config = dict(
    dataset='crops of objects in photos (Visual Genome)',
    train_examples=123503,
    layers=7,
    mlp_ratio=4,
    head_dim=32,
    fused_qkv=True,
    qk_norm=False,
    batch_size=64,
    epochs=6.3,
    lr_schedule='cosine',
    warmup_steps=1210,
)
Rows from block 2, named by matrix and row number. Rows with one number belong to one attention dimension. Each number is 200 + 30 x the weight over its row's rms, rounded and kept within 0 to 999. All counts start at 0. After the name is the row's rms in percent of the matrix's.
# v: attention query, key and value (stacked) (model.blocks.2.attn.qkv.weight, 768x256, the v third), inputs 172-255
# proj: attention output (model.blocks.2.attn.proj.weight, 256x256, transposed), outputs 172-255
v.60,098,197,246,251,238,156,175,159,201,179,211,187,178,220,283,170,192,189,192,221,249,163,171,257,176,198,230,184,212,234,161,205,184,172,129,188,175,206,213,206,149,248,237,221,158,219,181,194,206,175,143,153,158,209,202,227,261,151,191,162,175,184,172,234,200,180,176,226,227,192,220,199,221,222,198,186,196,218,237,231,220,217,169,147,193
v.61,103,235,195,186,187,222,179,210,171,217,192,178,158,235,202,195,142,185,210,257,180,224,218,229,213,235,158,178,210,147,124,198,185,183,239,254,202,214,262,249,179,192,206,234,207,172,225,235,223,200,213,171,148,188,218,175,200,153,139,204,227,184,198,198,226,179,243,254,187,206,171,184,208,219,191,190,236,172,201,196,183,218,174,196,210
v.62,103,144,187,180,180,194,185,184,188,202,234,151,184,188,111,196,174,210,138,224,200,237,192,186,152,180,160,201,215,215,210,179,257,231,149,217,221,192,253,244,218,230,190,197,225,163,231,191,231,150,220,171,156,159,159,196,160,209,155,140,200,199,232,165,194,193,206,201,234,209,240,205,186,163,206,242,188,230,238,180,215,206,194,159,168
v.63,111,182,205,204,223,186,199,184,272,243,187,204,237,180,164,143,177,230,221,170,238,242,227,217,195,215,167,172,207,206,183,151,179,207,212,219,172,173,225,254,162,232,210,174,225,246,197,133,181,227,154,197,165,222,281,211,172,215,148,240,160,226,177,152,224,199,178,178,129,206,232,185,200,206,193,180,245,193,236,218,176,174,212,193,209
v.64,101,125,202,171,208,279,149,270,164,168,204,136,182,233,208,213,257,178,169,195,216,266,237,205,214,251,195,158,187,199,250,217,241,196,199,196,250,159,165,149,215,171,170,205,199,181,222,167,198,197,206,213,228,231,230,229,175,185,188,154,176,156,161,210,187,219,195,146,211,192,251,202,204,154,182,191,174,198,204,223,169,161,220,221,231
v.65,102,165,188,219,156,134,161,230,231,165,258,160,192,213,225,146,198,201,201,187,249,185,216,226,178,203,246,206,152,205,208,254,162,190,217,202,229,166,137,192,213,206,236,232,199,233,229,150,210,233,244,196,252,182,211,202,209,287,215,210,181,175,219,208,212,211,188,200,228,181,167,251,187,190,170,211,225,239,228,217,153,177,182,197,192
v.66,105,233,241,167,200,230,221,212,227,168,181,206,174,170,200,241,228,203,193,203,145,169,171,229,259,221,184,187,259,211,204,199,204,204,187,263,173,211,109,165,195,215,192,216,245,189,248,160,178,239,164,221,207,177,195,233,223,153,178,140,192,229,245,140,193,190,181,125,181,182,213,152,171,184,216,158,170,108,213,171,227,208,226,229,215
v.67,100,188,213,217,201,181,151,191,236,202,168,259,198,206,209,209,260,120,216,194,221,181,216,158,229,184,125,207,174,178,190,194,200,197,134,182,197,196,144,243,154,183,221,214,192,209,239,205,229,210,190,199,163,174,130,176,204,239,141,249,181,194,186,142,194,201,230,203,188,206,200,219,197,218,210,218,156,232,195,207,185,210,166,203,193
v.68,107,151,232,182,200,238,150,241,199,197,168,209,254,218,205,167,186,195,132,222,231,166,180,229,188,193,183,210,199,235,262,184,220,177,211,174,237,200,256,190,139,225,189,152,201,222,241,225,222,94,161,222,220,146,230,179,224,218,203,150,117,217,217,203,201,170,160,228,175,209,168,223,230,217,226,208,188,219,150,218,213,151,206,193,202
v.69,100,244,257,153,195,229,118,223,238,198,197,200,235,182,178,192,220,172,183,213,188,232,169,200,217,200,214,206,151,228,169,209,214,197,219,166,130,205,242,194,231,201,225,169,211,248,201,157,241,134,247,199,207,141,228,169,227,178,242,186,180,220,170,206,186,195,224,205,231,224,221,225,189,230,153,171,182,209,231,240,209,202,221,209,211
v.70,103,188,222,229,190,216,205,257,245,239,212,198,237,241,182,196,136,178,227,191,156,188,213,176,239,189,197,165,225,223,207,173,207,177,156,202,189,199,164,197,245,180,244,205,175,266,205,165,230,180,186,154,228,189,192,254,184,214,211,240,148,213,168,132,161,264,161,137,186,174,196,195,156,166,170,170,255,210,195,247,188,208,205,215,252
v.71,102,242,253,214,180,229,218,192,200,221,162,232,201,206,185,111,204,222,237,220,248,200,242,170,247,202,235,199,141,205,150,235,206,162,194,221,188,207,166,188,225,183,211,267,210,214,216,170,219,181,159,231,166,207,178,193,258,182,227,201,187,179,256,248,200,202,210,226,214,223,219,261,226,207,227,202,181,180,203,162,244,191,172,173,223
v.72,111,176,223,237,205,205,164,164,163,181,231,147,231,180,195,186,189,204,201,204,225,220,254,185,227,193,168,190,244,189,169,243,219,214,125,263,204,178,206,218,160,193,229,196,216,196,228,254,240,205,164,192,147,235,179,214,190,207,219,198,198,155,143,212,215,219,209,229,214,227,185,179,195,162,165,216,159,214,259,214,254,247,237,182,185
v.73,106,201,148,204,193,197,149,232,185,214,170,212,151,165,272,176,220,211,217,214,215,233,236,258,206,233,174,199,232,204,188,206,215,219,150,208,204,174,188,261,139,210,211,226,173,263,212,167,232,248,169,144,138,239,255,198,183,169,138,199,166,245,225,242,245,212,204,178,209,158,199,202,247,226,183,202,185,199,167,145,168,200,158,167,196
v.74,097,173,167,179,186,220,199,159,178,212,195,173,166,234,248,230,216,162,248,157,226,219,214,199,170,232,277,212,231,207,223,161,154,245,207,231,211,221,177,157,181,202,220,225,208,198,181,157,212,284,220,204,214,190,194,184,224,181,242,156,237,188,158,224,197,161,199,200,208,181,229,188,179,189,177,225,188,154,256,231,208,229,237,201,226
v.75,100,215,203,201,167,167,167,196,223,245,176,232,228,208,212,202,196,213,165,142,216,248,189,217,231,215,151,217,212,158,189,201,212,165,157,237,164,216,194,199,194,237,225,215,204,183,198,199,198,163,186,229,178,185,206,174,177,222,216,180,220,184,238,208,194,237,180,184,239,255,209,240,166,219,194,155,233,182,191,235,175,217,196,194,197
v.76,107,188,198,223,294,145,223,228,235,218,199,261,234,242,159,219,177,131,217,173,219,167,205,192,116,193,202,175,143,226,199,234,203,248,218,174,165,193,148,204,221,250,253,255,230,206,199,201,189,233,223,153,200,229,227,204,163,188,198,196,209,196,212,228,211,209,217,146,147,177,237,163,191,224,162,183,251,191,225,219,197,200,215,201,216
v.77,112,253,257,247,181,195,206,121,202,157,181,220,214,182,185,209,146,222,238,220,199,213,175,172,266,181,207,175,197,156,223,150,201,212,216,154,204,216,182,172,189,158,245,188,153,200,179,169,161,225,201,189,168,177,221,191,214,149,223,217,198,256,216,233,227,223,211,234,153,246,225,148,191,211,192,230,171,192,188,243,179,254,196,155,200
v.78,101,160,224,208,224,242,204,203,158,203,215,231,218,207,215,244,149,213,199,158,242,218,219,176,231,196,223,158,224,195,267,223,150,177,222,156,206,192,184,208,190,238,232,205,179,253,186,160,247,148,197,156,231,159,184,151,218,189,213,197,173,132,220,220,207,153,219,208,160,164,165,204,165,223,165,214,221,196,222,200,236,193,177,174,190
v.79,104,190,249,219,212,171,191,168,254,229,227,234,181,193,220,159,186,236,159,198,260,228,164,182,244,169,213,155,216,198,228,205,248,168,194,154,164,232,177,229,233,148,216,178,218,176,201,201,213,229,224,220,162,174,162,287,233,194,246,193,209,212,167,185,218,207,135,218,260,247,200,194,150,180,190,203,179,222,176,168,233,177,172,195,223
v.80,111,184,203,196,183,160,191,111,214,209,173,226,223,169,260,185,228,193,207,168,184,180,204,161,190,203,222,228,170,244,158,223,186,172,129,173,164,231,208,209,241,220,206,192,212,201,216,234,218,190,176,182,205,263,177,212,223,226,174,203,208,207,248,250,223,192,235,236,183,214,236,211,208,227,234,250,216,238,196,154,209,234,201,224,191
v.81,104,238,177,184,182,202,224,248,161,214,203,250,156,218,253,202,247,212,221,184,162,180,226,205,185,201,189,200,191,201,200,159,228,223,167,192,209,197,195,149,196,189,168,187,173,220,240,160,183,180,206,208,150,224,199,245,197,190,175,140,166,224,240,221,227,242,234,258,184,222,226,160,199,162,191,201,180,216,208,249,264,179,170,170,186
v.82,111,236,221,188,180,184,263,167,183,206,164,171,236,192,250,186,193,127,190,227,179,179,177,253,160,208,219,231,194,207,209,224,166,207,136,209,241,202,222,187,175,186,217,176,176,199,196,254,193,225,188,258,184,188,152,199,161,207,232,201,177,187,263,203,250,244,202,233,192,172,181,217,209,141,161,229,199,158,226,155,196,220,219,177,198
v.83,101,195,223,228,224,229,173,158,217,205,206,206,216,222,235,250,159,159,221,202,164,157,209,148,187,186,213,202,206,231,166,207,179,219,177,192,190,225,169,195,160,236,244,211,228,196,221,219,214,180,189,189,164,221,147,153,195,220,181,202,179,175,232,160,233,176,219,241,140,187,230,223,144,254,198,215,238,144,200,162,219,240,154,141,193
v.84,105,240,180,139,254,200,136,244,224,179,203,180,171,170,169,175,222,239,238,198,219,217,227,176,257,196,193,218,233,247,216,179,254,229,236,243,200,222,188,176,198,174,167,211,226,152,169,228,179,166,246,187,209,175,197,167,172,154,218,168,196,202,204,88,222,198,239,227,194,135,197,197,184,211,185,147,183,157,175,180,235,182,197,193,184
v.85,100,209,227,214,192,225,184,165,232,238,255,197,175,247,180,233,211,218,192,179,160,147,190,188,194,208,194,227,207,159,156,219,191,176,218,172,137,219,216,223,246,203,159,235,226,205,239,137,237,247,193,213,180,210,211,245,166,187,223,241,223,205,227,162,216,175,237,224,215,235,240,182,228,254,209,166,196,243,145,227,155,229,190,157,206
v.86,102,153,240,185,149,265,153,222,140,172,258,190,229,203,190,220,234,161,258,197,167,197,172,234,259,192,231,181,249,220,188,181,222,174,163,155,175,192,186,196,162,191,210,231,206,172,234,209,179,224,172,224,209,216,163,242,204,230,256,238,208,216,193,161,179,229,185,206,214,220,195,188,181,231,222,192,213,223,195,210,158,178,181,208,173
v.87,111,175,162,194,182,229,212,169,193,196,154,246,180,205,178,261,174,215,223,163,211,223,228,173,248,230,226,178,254,159,256,182,225,199,240,185,190,191,147,149,225,171,223,188,168,212,230,205,217,224,182,233,205,186,187,198,248,238,237,184,204,194,205,142,201,175,198,203,193,159,205,177,238,219,224,204,171,256,209,152,185,195,222,213,182
v.88,107,165,221,173,183,205,170,205,206,157,240,187,182,173,194,223,182,229,212,187,233,251,187,158,207,172,254,240,223,256,280,251,216,254,240,212,162,219,195,215,195,187,202,158,249,226,206,257,219,180,180,240,256,221,223,184,155,177,158,226,219,264,97,143,194,234,169,208,201,180,176,200,162,216,179,193,165,219,247,265,171,146,169,216,276
v.89,105,218,201,200,221,205,231,172,221,169,168,247,247,234,247,160,251,201,162,182,190,239,164,164,165,242,170,148,169,190,167,151,247,199,178,244,189,248,144,214,185,186,206,171,174,189,233,215,176,185,231,198,161,250,162,205,228,170,210,150,175,169,194,233,220,148,175,188,201,184,211,174,185,206,240,177,167,192,202,157,176,204,166,192,221
v.90,099,138,229,246,178,131,203,140,226,182,185,258,215,172,262,222,179,172,229,170,221,224,178,249,207,170,197,190,192,235,202,194,175,198,136,221,232,177,172,252,193,202,187,165,231,207,176,221,167,241,223,192,196,164,187,245,196,196,223,170,213,198,228,192,178,182,216,173,162,179,167,217,243,227,232,236,183,160,176,169,234,247,172,159,176
v.91,103,207,178,233,223,257,170,207,197,205,186,234,238,225,188,215,147,188,130,198,204,200,165,154,212,259,221,162,195,166,221,226,213,142,284,188,195,230,134,213,143,206,194,167,235,157,201,208,200,173,211,175,203,163,225,171,198,210,208,148,164,175,167,182,187,147,192,235,215,162,205,181,172,225,176,223,207,128,193,177,192,230,238,175,157
v.92,102,187,248,202,228,144,211,222,186,185,190,168,189,221,212,172,136,194,185,225,273,180,175,214,195,161,238,162,178,242,245,198,242,209,228,209,193,166,211,214,224,222,170,190,268,260,223,236,169,168,219,183,264,198,247,248,217,203,226,198,189,186,195,160,194,218,170,209,268,216,195,157,161,220,179,229,234,251,226,253,163,150,167,229,186
v.93,103,192,179,237,236,211,189,183,178,221,213,239,199,205,182,202,207,157,151,235,152,228,175,214,188,158,172,234,219,232,225,177,158,222,200,193,212,191,238,225,198,201,206,139,209,228,230,222,211,187,211,170,164,200,201,162,183,207,160,198,207,211,198,167,225,218,158,206,170,224,219,240,213,217,157,243,197,225,192,205,199,226,165,217,223
v.94,108,205,222,195,217,170,199,175,150,219,192,173,144,210,213,139,183,182,240,218,251,191,246,249,201,199,210,166,183,234,162,184,202,177,152,245,153,263,143,179,222,242,208,258,234,188,148,163,238,196,219,159,213,231,187,220,203,182,206,202,108,177,194,238,163,165,190,182,210,232,161,191,197,194,159,175,211,190,198,215,243,229,198,187,220
v.95,099,180,193,230,221,221,207,155,198,198,191,190,195,180,258,256,202,239,184,215,179,225,166,209,203,215,150,188,182,243,197,177,231,182,130,230,182,247,199,165,190,179,205,197,220,221,214,184,219,181,140,186,156,244,239,177,220,192,151,215,186,259,175,208,204,169,161,193,231,187,242,172,123,194,249,229,173,153,192,172,219,156,223,213,199
v.96,102,193,221,199,260,244,137,161,188,180,213,209,196,170,247,173,148,186,172,161,179,220,156,242,167,200,180,269,195,219,165,202,203,199,174,213,234,190,202,241,161,217,181,221,150,232,229,266,178,226,178,171,149,175,218,168,142,246,229,178,170,218,169,152,150,243,162,199,214,221,205,171,146,171,179,216,166,200,164,152,205,209,182,227,182
v.97,102,250,233,193,219,233,164,193,210,231,191,166,182,212,229,170,203,174,159,209,176,238,198,206,180,183,199,272,212,204,178,176,167,170,138,260,162,172,220,251,211,202,167,213,226,206,215,261,222,231,158,143,187,247,207,141,226,226,135,164,140,224,247,189,253,217,176,201,211,171,214,195,199,224,234,242,234,199,200,222,238,150,217,219,168
v.98,087,233,223,224,205,193,156,170,209,270,218,175,171,151,272,169,253,219,236,221,218,183,210,203,240,187,157,152,218,212,209,247,193,222,248,296,245,245,191,199,215,216,161,167,222,168,214,221,206,159,270,163,165,175,205,205,208,202,192,182,186,129,184,178,236,179,271,178,239,252,177,198,226,181,215,242,201,148,175,220,230,222,205,209,202
v.99,090,198,239,218,142,194,152,189,197,170,241,199,216,255,185,122,234,157,210,184,237,178,229,205,181,226,188,159,240,183,211,251,192,207,158,241,248,216,199,226,134,229,235,206,181,151,190,218,219,122,191,223,197,209,193,197,236,203,193,217,201,106,192,232,196,179,207,206,167,266,208,243,241,256,181,256,156,191,208,229,208,206,160,202,189
proj.60,099,159,240,243,179,172,204,203,237,236,223,202,209,185,179,191,169,223,166,163,161,194,150,197,201,165,268,179,164,229,215,186,158,169,187,208,143,199,173,181,213,202,178,224,159,202,178,181,205,177,187,157,200,191,189,220,207,211,213,245,210,240,165,219,160,238,238,159,147,183,196,187,239,235,179,176,194,158,181,211,216,168,138,226,232
proj.61,101,250,122,225,257,221,151,148,192,187,192,185,249,239,157,147,162,150,250,226,189,177,242,175,223,191,210,258,219,192,237,162,212,229,196,183,162,202,185,198,195,165,164,230,189,200,174,234,216,186,161,158,213,242,213,202,163,189,166,226,218,228,190,244,259,194,196,243,208,184,177,192,182,226,168,207,193,185,243,220,202,264,250,176,192
proj.62,105,175,217,183,159,214,217,175,218,176,177,180,216,211,216,193,173,195,208,137,190,225,158,258,198,188,155,185,250,212,194,170,187,158,232,159,230,248,196,183,174,215,191,246,164,208,200,189,211,235,200,232,147,230,215,254,192,203,234,202,151,202,203,250,200,217,189,238,182,208,231,192,210,165,196,154,203,187,202,245,187,156,230,188,115
proj.63,106,170,190,220,211,225,228,237,223,235,147,226,153,217,237,207,251,242,215,184,213,220,221,242,226,209,163,261,170,181,173,204,191,197,213,199,165,201,189,220,210,225,168,198,171,205,138,182,197,207,143,165,152,215,239,189,193,217,170,253,265,172,218,163,186,233,255,186,192,228,227,164,126,225,170,226,234,204,191,236,201,240,218,229,210
proj.64,106,265,215,218,225,224,194,213,180,242,168,228,173,199,192,206,167,163,210,235,181,260,178,181,201,162,251,155,201,212,232,186,206,213,201,197,184,173,249,171,167,227,165,229,176,190,220,165,208,221,136,179,245,241,168,183,145,148,201,220,135,217,232,191,165,167,176,231,189,206,158,235,201,181,248,214,154,165,222,169,174,234,203,224,196
proj.65,108,144,182,166,177,173,174,182,173,158,232,197,204,176,163,194,163,201,219,157,156,169,214,161,178,190,244,194,178,184,129,188,241,184,237,187,187,237,184,166,212,204,225,239,226,173,203,246,252,271,192,158,208,221,154,154,191,228,118,189,178,198,183,210,147,221,214,189,157,200,162,217,235,223,218,170,225,163,207,198,201,203,206,204,281
proj.66,102,190,201,189,200,231,237,253,197,196,242,223,186,192,204,236,212,188,171,211,181,255,201,158,201,183,230,197,229,254,212,252,149,231,190,155,168,184,215,198,238,169,242,183,217,199,242,207,161,141,165,203,221,126,183,218,157,268,214,196,220,210,204,192,197,197,234,190,222,191,180,168,176,194,195,165,212,194,146,242,270,230,224,218,190
proj.67,096,242,185,214,183,189,202,210,206,184,218,216,194,216,220,167,205,247,172,237,181,189,171,195,246,201,199,184,204,201,211,166,240,242,192,167,231,171,198,245,171,174,223,151,195,180,162,156,248,145,233,149,151,222,219,184,181,242,160,236,226,178,238,194,148,248,247,166,189,176,206,166,150,194,205,171,172,208,195,241,165,224,202,211,202
proj.68,103,236,211,243,190,176,178,226,216,221,193,183,257,199,197,214,218,219,230,193,152,181,185,214,207,265,222,186,241,235,173,202,196,223,193,185,180,182,138,242,164,244,228,245,207,211,272,192,217,263,212,219,153,211,236,201,242,179,203,179,192,183,233,245,234,162,171,199,213,200,207,165,202,172,226,180,206,239,168,219,205,216,154,209,223
proj.69,103,150,184,141,165,197,212,183,223,192,167,227,217,164,197,201,167,209,256,230,186,228,165,164,247,250,203,199,191,245,187,201,201,193,153,164,168,215,152,196,196,194,232,238,206,181,199,222,233,232,166,208,175,210,182,142,193,150,197,205,206,207,245,272,244,223,212,234,212,201,189,217,179,181,219,188,173,245,220,240,141,176,163,190,229
proj.70,104,181,215,208,233,141,154,195,187,218,237,223,169,186,151,204,263,132,212,220,207,243,243,214,207,192,232,213,143,197,176,238,182,218,162,195,221,188,187,161,238,212,165,186,166,193,186,180,222,173,116,190,232,173,221,240,169,244,222,247,261,189,185,241,179,174,207,235,181,170,175,207,197,214,246,216,224,233,157,170,238,243,203,186,205
proj.71,104,163,178,190,194,226,136,221,223,214,189,185,236,121,216,190,171,240,221,195,152,276,147,200,261,236,205,196,177,168,203,213,180,224,178,188,184,139,232,242,226,231,218,243,215,173,283,171,217,218,231,213,256,133,187,165,177,162,183,166,213,216,234,193,186,207,154,181,174,197,153,160,241,227,220,162,194,185,210,185,175,188,212,192,160
proj.72,110,197,268,172,225,234,204,184,110,201,226,217,203,231,168,205,166,230,150,200,164,187,166,175,227,173,209,224,242,164,206,238,239,105,206,161,229,196,238,242,178,218,232,192,212,215,197,229,243,176,212,194,193,145,206,242,183,190,179,211,199,193,164,159,181,206,220,218,229,161,173,173,198,183,177,217,176,175,276,217,254,173,183,203,176
proj.73,107,164,180,215,227,199,194,199,187,234,229,179,223,221,201,151,199,206,187,234,247,220,201,259,182,171,149,258,154,212,158,203,223,209,248,189,245,161,235,194,146,222,175,219,159,215,248,250,240,157,209,181,176,153,160,220,230,200,203,182,174,163,177,223,187,171,242,157,215,190,192,223,260,234,161,161,222,199,254,206,169,252,228,216,233
proj.74,099,184,235,236,221,224,214,190,175,202,211,197,171,159,172,232,169,172,190,251,201,249,173,204,146,196,161,245,216,233,187,238,182,179,223,155,219,244,207,184,175,213,234,155,178,196,157,229,190,166,205,190,190,178,185,205,168,241,174,188,204,167,182,156,190,237,220,227,191,176,243,196,194,185,202,164,192,169,268,152,199,184,173,166,177
proj.75,095,204,187,208,200,190,177,228,206,201,170,233,260,223,166,255,235,181,186,200,186,246,146,234,197,174,212,228,157,165,185,175,178,177,172,187,187,222,168,225,174,237,215,189,186,208,186,233,189,246,150,162,230,220,183,171,182,218,135,221,176,192,222,213,227,240,240,189,224,195,194,242,162,249,176,228,132,206,228,200,216,138,244,193,189
proj.76,111,223,168,176,208,179,196,158,206,181,161,205,214,214,183,225,210,159,248,165,164,179,201,184,139,241,215,190,143,209,193,232,240,200,172,191,182,215,235,207,184,212,189,247,201,229,159,192,202,135,206,213,214,172,174,217,187,141,163,230,232,167,227,157,151,177,258,196,207,184,217,204,230,244,215,222,168,146,189,190,139,220,230,176,263
proj.77,101,177,202,195,197,263,165,187,184,191,224,197,240,147,185,218,228,187,169,210,215,216,208,202,259,202,159,183,164,149,206,200,153,210,237,184,186,212,238,218,162,225,189,194,178,192,250,151,176,207,185,181,241,226,207,176,235,217,240,185,218,219,252,196,154,150,207,286,211,199,194,163,222,233,212,182,222,213,216,184,231,249,160,189,219
proj.78,105,165,181,195,208,208,242,160,196,221,215,237,185,182,192,208,152,255,237,221,182,233,220,235,212,252,228,226,218,178,226,197,210,213,175,185,161,203,176,207,198,237,187,181,209,247,192,213,242,183,159,235,212,154,190,196,266,193,202,194,172,152,221,241,198,158,194,175,212,217,218,216,231,162,170,178,187,196,232,239,161,223,210,180,222
proj.79,103,250,214,160,181,213,173,206,250,200,184,198,221,173,161,211,240,242,198,172,235,188,179,218,188,141,193,198,168,216,163,192,169,222,209,216,216,196,145,237,194,181,228,185,205,182,164,183,200,189,244,179,199,173,138,214,215,201,157,192,172,201,192,174,168,215,194,188,128,203,138,143,228,171,244,189,197,253,210,176,222,193,201,154,186
proj.80,107,169,237,220,204,218,215,172,180,220,172,160,191,172,154,232,230,241,207,209,217,145,166,204,149,221,232,260,153,201,187,248,234,221,162,205,183,236,240,225,228,204,271,193,214,187,221,243,186,206,227,167,165,188,246,229,170,162,158,199,273,165,176,192,199,228,155,233,177,257,217,239,216,203,243,163,244,232,232,168,207,157,254,165,211
proj.81,106,202,171,198,182,258,189,189,176,236,166,186,233,174,214,255,161,235,190,222,217,218,227,170,199,165,214,159,195,166,193,228,250,219,187,229,248,199,234,184,195,179,232,160,194,220,159,166,179,180,175,216,204,234,140,264,232,219,215,201,141,162,240,163,151,193,277,189,230,224,207,213,176,223,215,180,175,222,154,223,223,227,202,236,236
proj.82,102,179,184,180,217,253,173,210,178,201,175,211,214,204,246,202,189,210,214,180,183,150,189,245,193,154,250,209,206,220,196,210,196,152,154,141,211,180,187,222,187,208,215,202,222,202,163,237,181,217,192,149,238,216,211,266,213,253,227,216,189,187,148,183,136,184,220,197,174,238,130,176,204,218,210,225,209,186,196,188,180,196,179,215,191
proj.83,104,171,217,183,181,129,209,172,244,187,234,260,228,163,181,200,148,188,153,161,119,142,239,184,178,232,219,238,207,160,241,192,209,243,144,160,212,212,191,210,163,181,178,173,186,241,218,217,187,181,210,219,191,181,246,168,222,166,240,262,236,200,201,208,226,192,189,205,204,237,198,224,203,193,185,169,242,210,186,224,152,138,223,215,251
proj.84,102,164,169,192,157,233,215,159,237,203,244,137,217,235,177,233,216,147,186,242,240,158,247,203,211,234,211,219,193,210,178,219,175,226,142,159,187,194,213,177,230,205,190,222,202,186,178,167,183,221,222,201,253,178,218,158,203,178,171,157,186,201,155,184,253,188,223,138,190,207,200,137,191,192,179,172,247,188,177,237,269,152,258,248,216
proj.85,093,178,200,159,207,154,205,198,203,251,230,237,241,148,174,189,162,213,246,228,187,177,170,171,221,176,149,268,188,215,158,179,204,211,201,218,154,211,221,158,211,165,160,210,199,192,187,230,250,247,168,235,218,233,165,157,256,224,182,170,201,154,211,180,197,231,188,248,243,172,211,246,222,199,197,153,247,173,238,230,183,218,168,167,223
proj.86,100,192,256,197,182,180,217,185,203,171,233,193,173,201,179,193,216,141,167,248,183,186,150,202,222,184,226,198,178,190,169,203,181,166,173,222,218,205,242,151,185,213,142,187,188,244,250,165,213,176,172,235,154,248,237,211,179,227,156,177,175,190,203,219,191,173,182,243,166,237,227,176,183,176,231,208,200,193,248,205,213,209,233,219,233
proj.87,109,187,209,195,132,250,242,188,189,252,231,197,151,216,229,168,220,190,178,268,210,263,208,170,234,225,225,187,183,184,212,186,182,206,221,172,243,193,261,215,210,162,219,200,193,219,190,188,217,177,243,211,163,226,224,204,236,244,183,169,159,214,201,160,166,184,205,241,198,179,167,221,170,245,247,188,183,272,208,188,238,158,260,159,178
proj.88,101,265,205,194,226,157,174,180,175,222,224,223,207,171,204,181,223,189,224,134,160,170,187,200,149,229,262,181,198,161,192,226,228,192,214,210,212,208,137,229,177,250,139,191,165,224,251,182,237,219,203,181,234,243,182,166,188,231,152,141,159,204,177,161,225,231,206,217,180,230,227,209,175,156,241,209,249,159,219,222,206,164,244,212,185
proj.89,104,218,157,209,239,175,226,184,216,234,182,147,176,164,174,165,162,194,195,228,227,193,175,204,152,181,159,151,188,188,183,165,154,183,236,229,233,219,231,199,155,199,228,248,169,216,216,238,207,191,210,198,179,226,223,219,207,215,163,230,177,225,213,252,159,184,202,236,161,151,177,167,234,253,209,145,180,222,217,232,214,178,204,172,224
proj.90,100,215,230,222,217,247,191,174,187,203,234,146,187,225,213,228,198,211,173,174,207,169,161,243,150,185,176,159,184,183,185,230,171,222,207,225,187,167,186,150,195,229,249,232,225,190,264,264,219,208,251,207,165,237,210,178,209,218,187,227,239,152,258,199,198,186,183,202,202,223,151,224,233,216,241,163,215,201,205,222,173,192,196,223,211
proj.91,102,194,164,179,199,184,210,215,180,138,172,175,256,229,161,235,192,230,148,201,191,168,206,157,176,248,175,159,232,209,270,211,233,201,158,243,132,213,213,177,192,184,210,214,175,228,165,184,163,218,203,222,144,148,196,190,187,190,160,204,224,235,210,219,179,206,209,221,167,176,220,175,188,193,230,167,244,213,190,155,191,210,190,192,233
proj.92,109,215,220,217,183,229,231,207,167,200,184,202,179,256,220,249,194,179,228,228,217,167,217,214,193,236,195,173,169,215,139,166,194,175,228,214,198,240,164,173,194,212,147,198,236,196,235,196,193,183,228,210,171,230,211,247,159,191,183,161,177,205,232,170,231,171,168,247,194,155,219,210,262,216,225,182,188,281,224,189,191,158,198,193,190
proj.93,105,250,193,180,195,214,218,191,226,234,172,180,159,184,158,175,207,222,177,189,257,174,249,255,192,205,172,241,165,241,204,185,202,225,257,224,239,163,160,211,156,186,178,196,217,223,217,211,190,207,203,266,184,266,195,178,200,179,229,200,235,200,215,217,243,179,199,178,181,245,184,262,177,212,184,208,227,195,221,192,157,205,196,211,187
proj.94,111,160,240,225,189,252,243,233,236,169,188,187,172,161,234,185,149,207,213,223,227,258,186,219,148,184,174,155,200,180,186,273,177,179,181,269,147,214,166,172,249,247,240,260,234,221,165,229,194,189,220,171,192,173,156,224,188,183,193,209,181,235,234,134,205,231,223,148,198,199,200,176,172,198,172,225,144,190,192,223,198,185,161,197,226
proj.95,101,214,225,254,262,226,206,181,186,209,220,270,164,235,158,192,229,188,171,173,203,215,188,240,222,183,231,223,198,200,215,168,208,179,192,235,269,167,171,239,213,205,204,166,197,214,188,187,190,157,186,166,213,146,163,179,161,187,231,256,218,226,216,201,228,163,198,183,159,169,229,172,185,243,189,183,173,212,220,154,163,160,212,234,231
proj.96,105,202,176,236,154,185,228,205,164,197,238,243,236,228,212,187,192,199,245,203,179,179,185,195,179,241,248,148,191,157,168,227,235,153,230,207,242,186,181,237,175,191,186,223,195,183,172,179,237,198,237,184,186,186,220,185,204,147,155,208,226,184,206,179,234,182,198,234,148,171,160,234,257,158,197,179,196,220,192,170,163,242,241,242,227
proj.97,100,162,206,215,161,161,179,252,189,197,228,231,214,225,193,176,237,205,251,209,234,220,181,195,191,217,221,211,212,193,167,195,207,188,191,164,238,225,182,198,169,223,266,151,228,132,187,212,230,237,190,239,166,214,180,188,158,148,235,157,228,215,167,229,173,166,232,189,232,242,196,237,208,164,165,199,173,268,241,200,174,213,165,183,221
proj.98,096,267,222,244,142,249,176,163,191,192,211,161,201,224,210,253,183,231,229,233,223,166,199,174,174,158,155,206,222,233,214,214,216,196,180,162,245,241,148,219,187,208,232,140,221,204,243,222,182,160,178,252,211,199,215,197,176,258,137,192,155,178,172,204,142,193,246,240,175,178,163,186,148,177,185,166,241,219,195,256,191,143,202,193,231
proj.99,091,206,238,190,226,182,212,250,166,158,168,166,161,140,240,268,167,224,242,231,237,216,192,192,205,161,150,243,203,191,197,189,287,215,162,221,215,231,222,180,239,239,188,238,215,183,177,197,202,223,155,262,170,139,153,187,159,188,193,205,238,202,220,210,180,230,240,253,159,223,250,225,202,175,222,168,161,264,195,204,268,249,232,156,238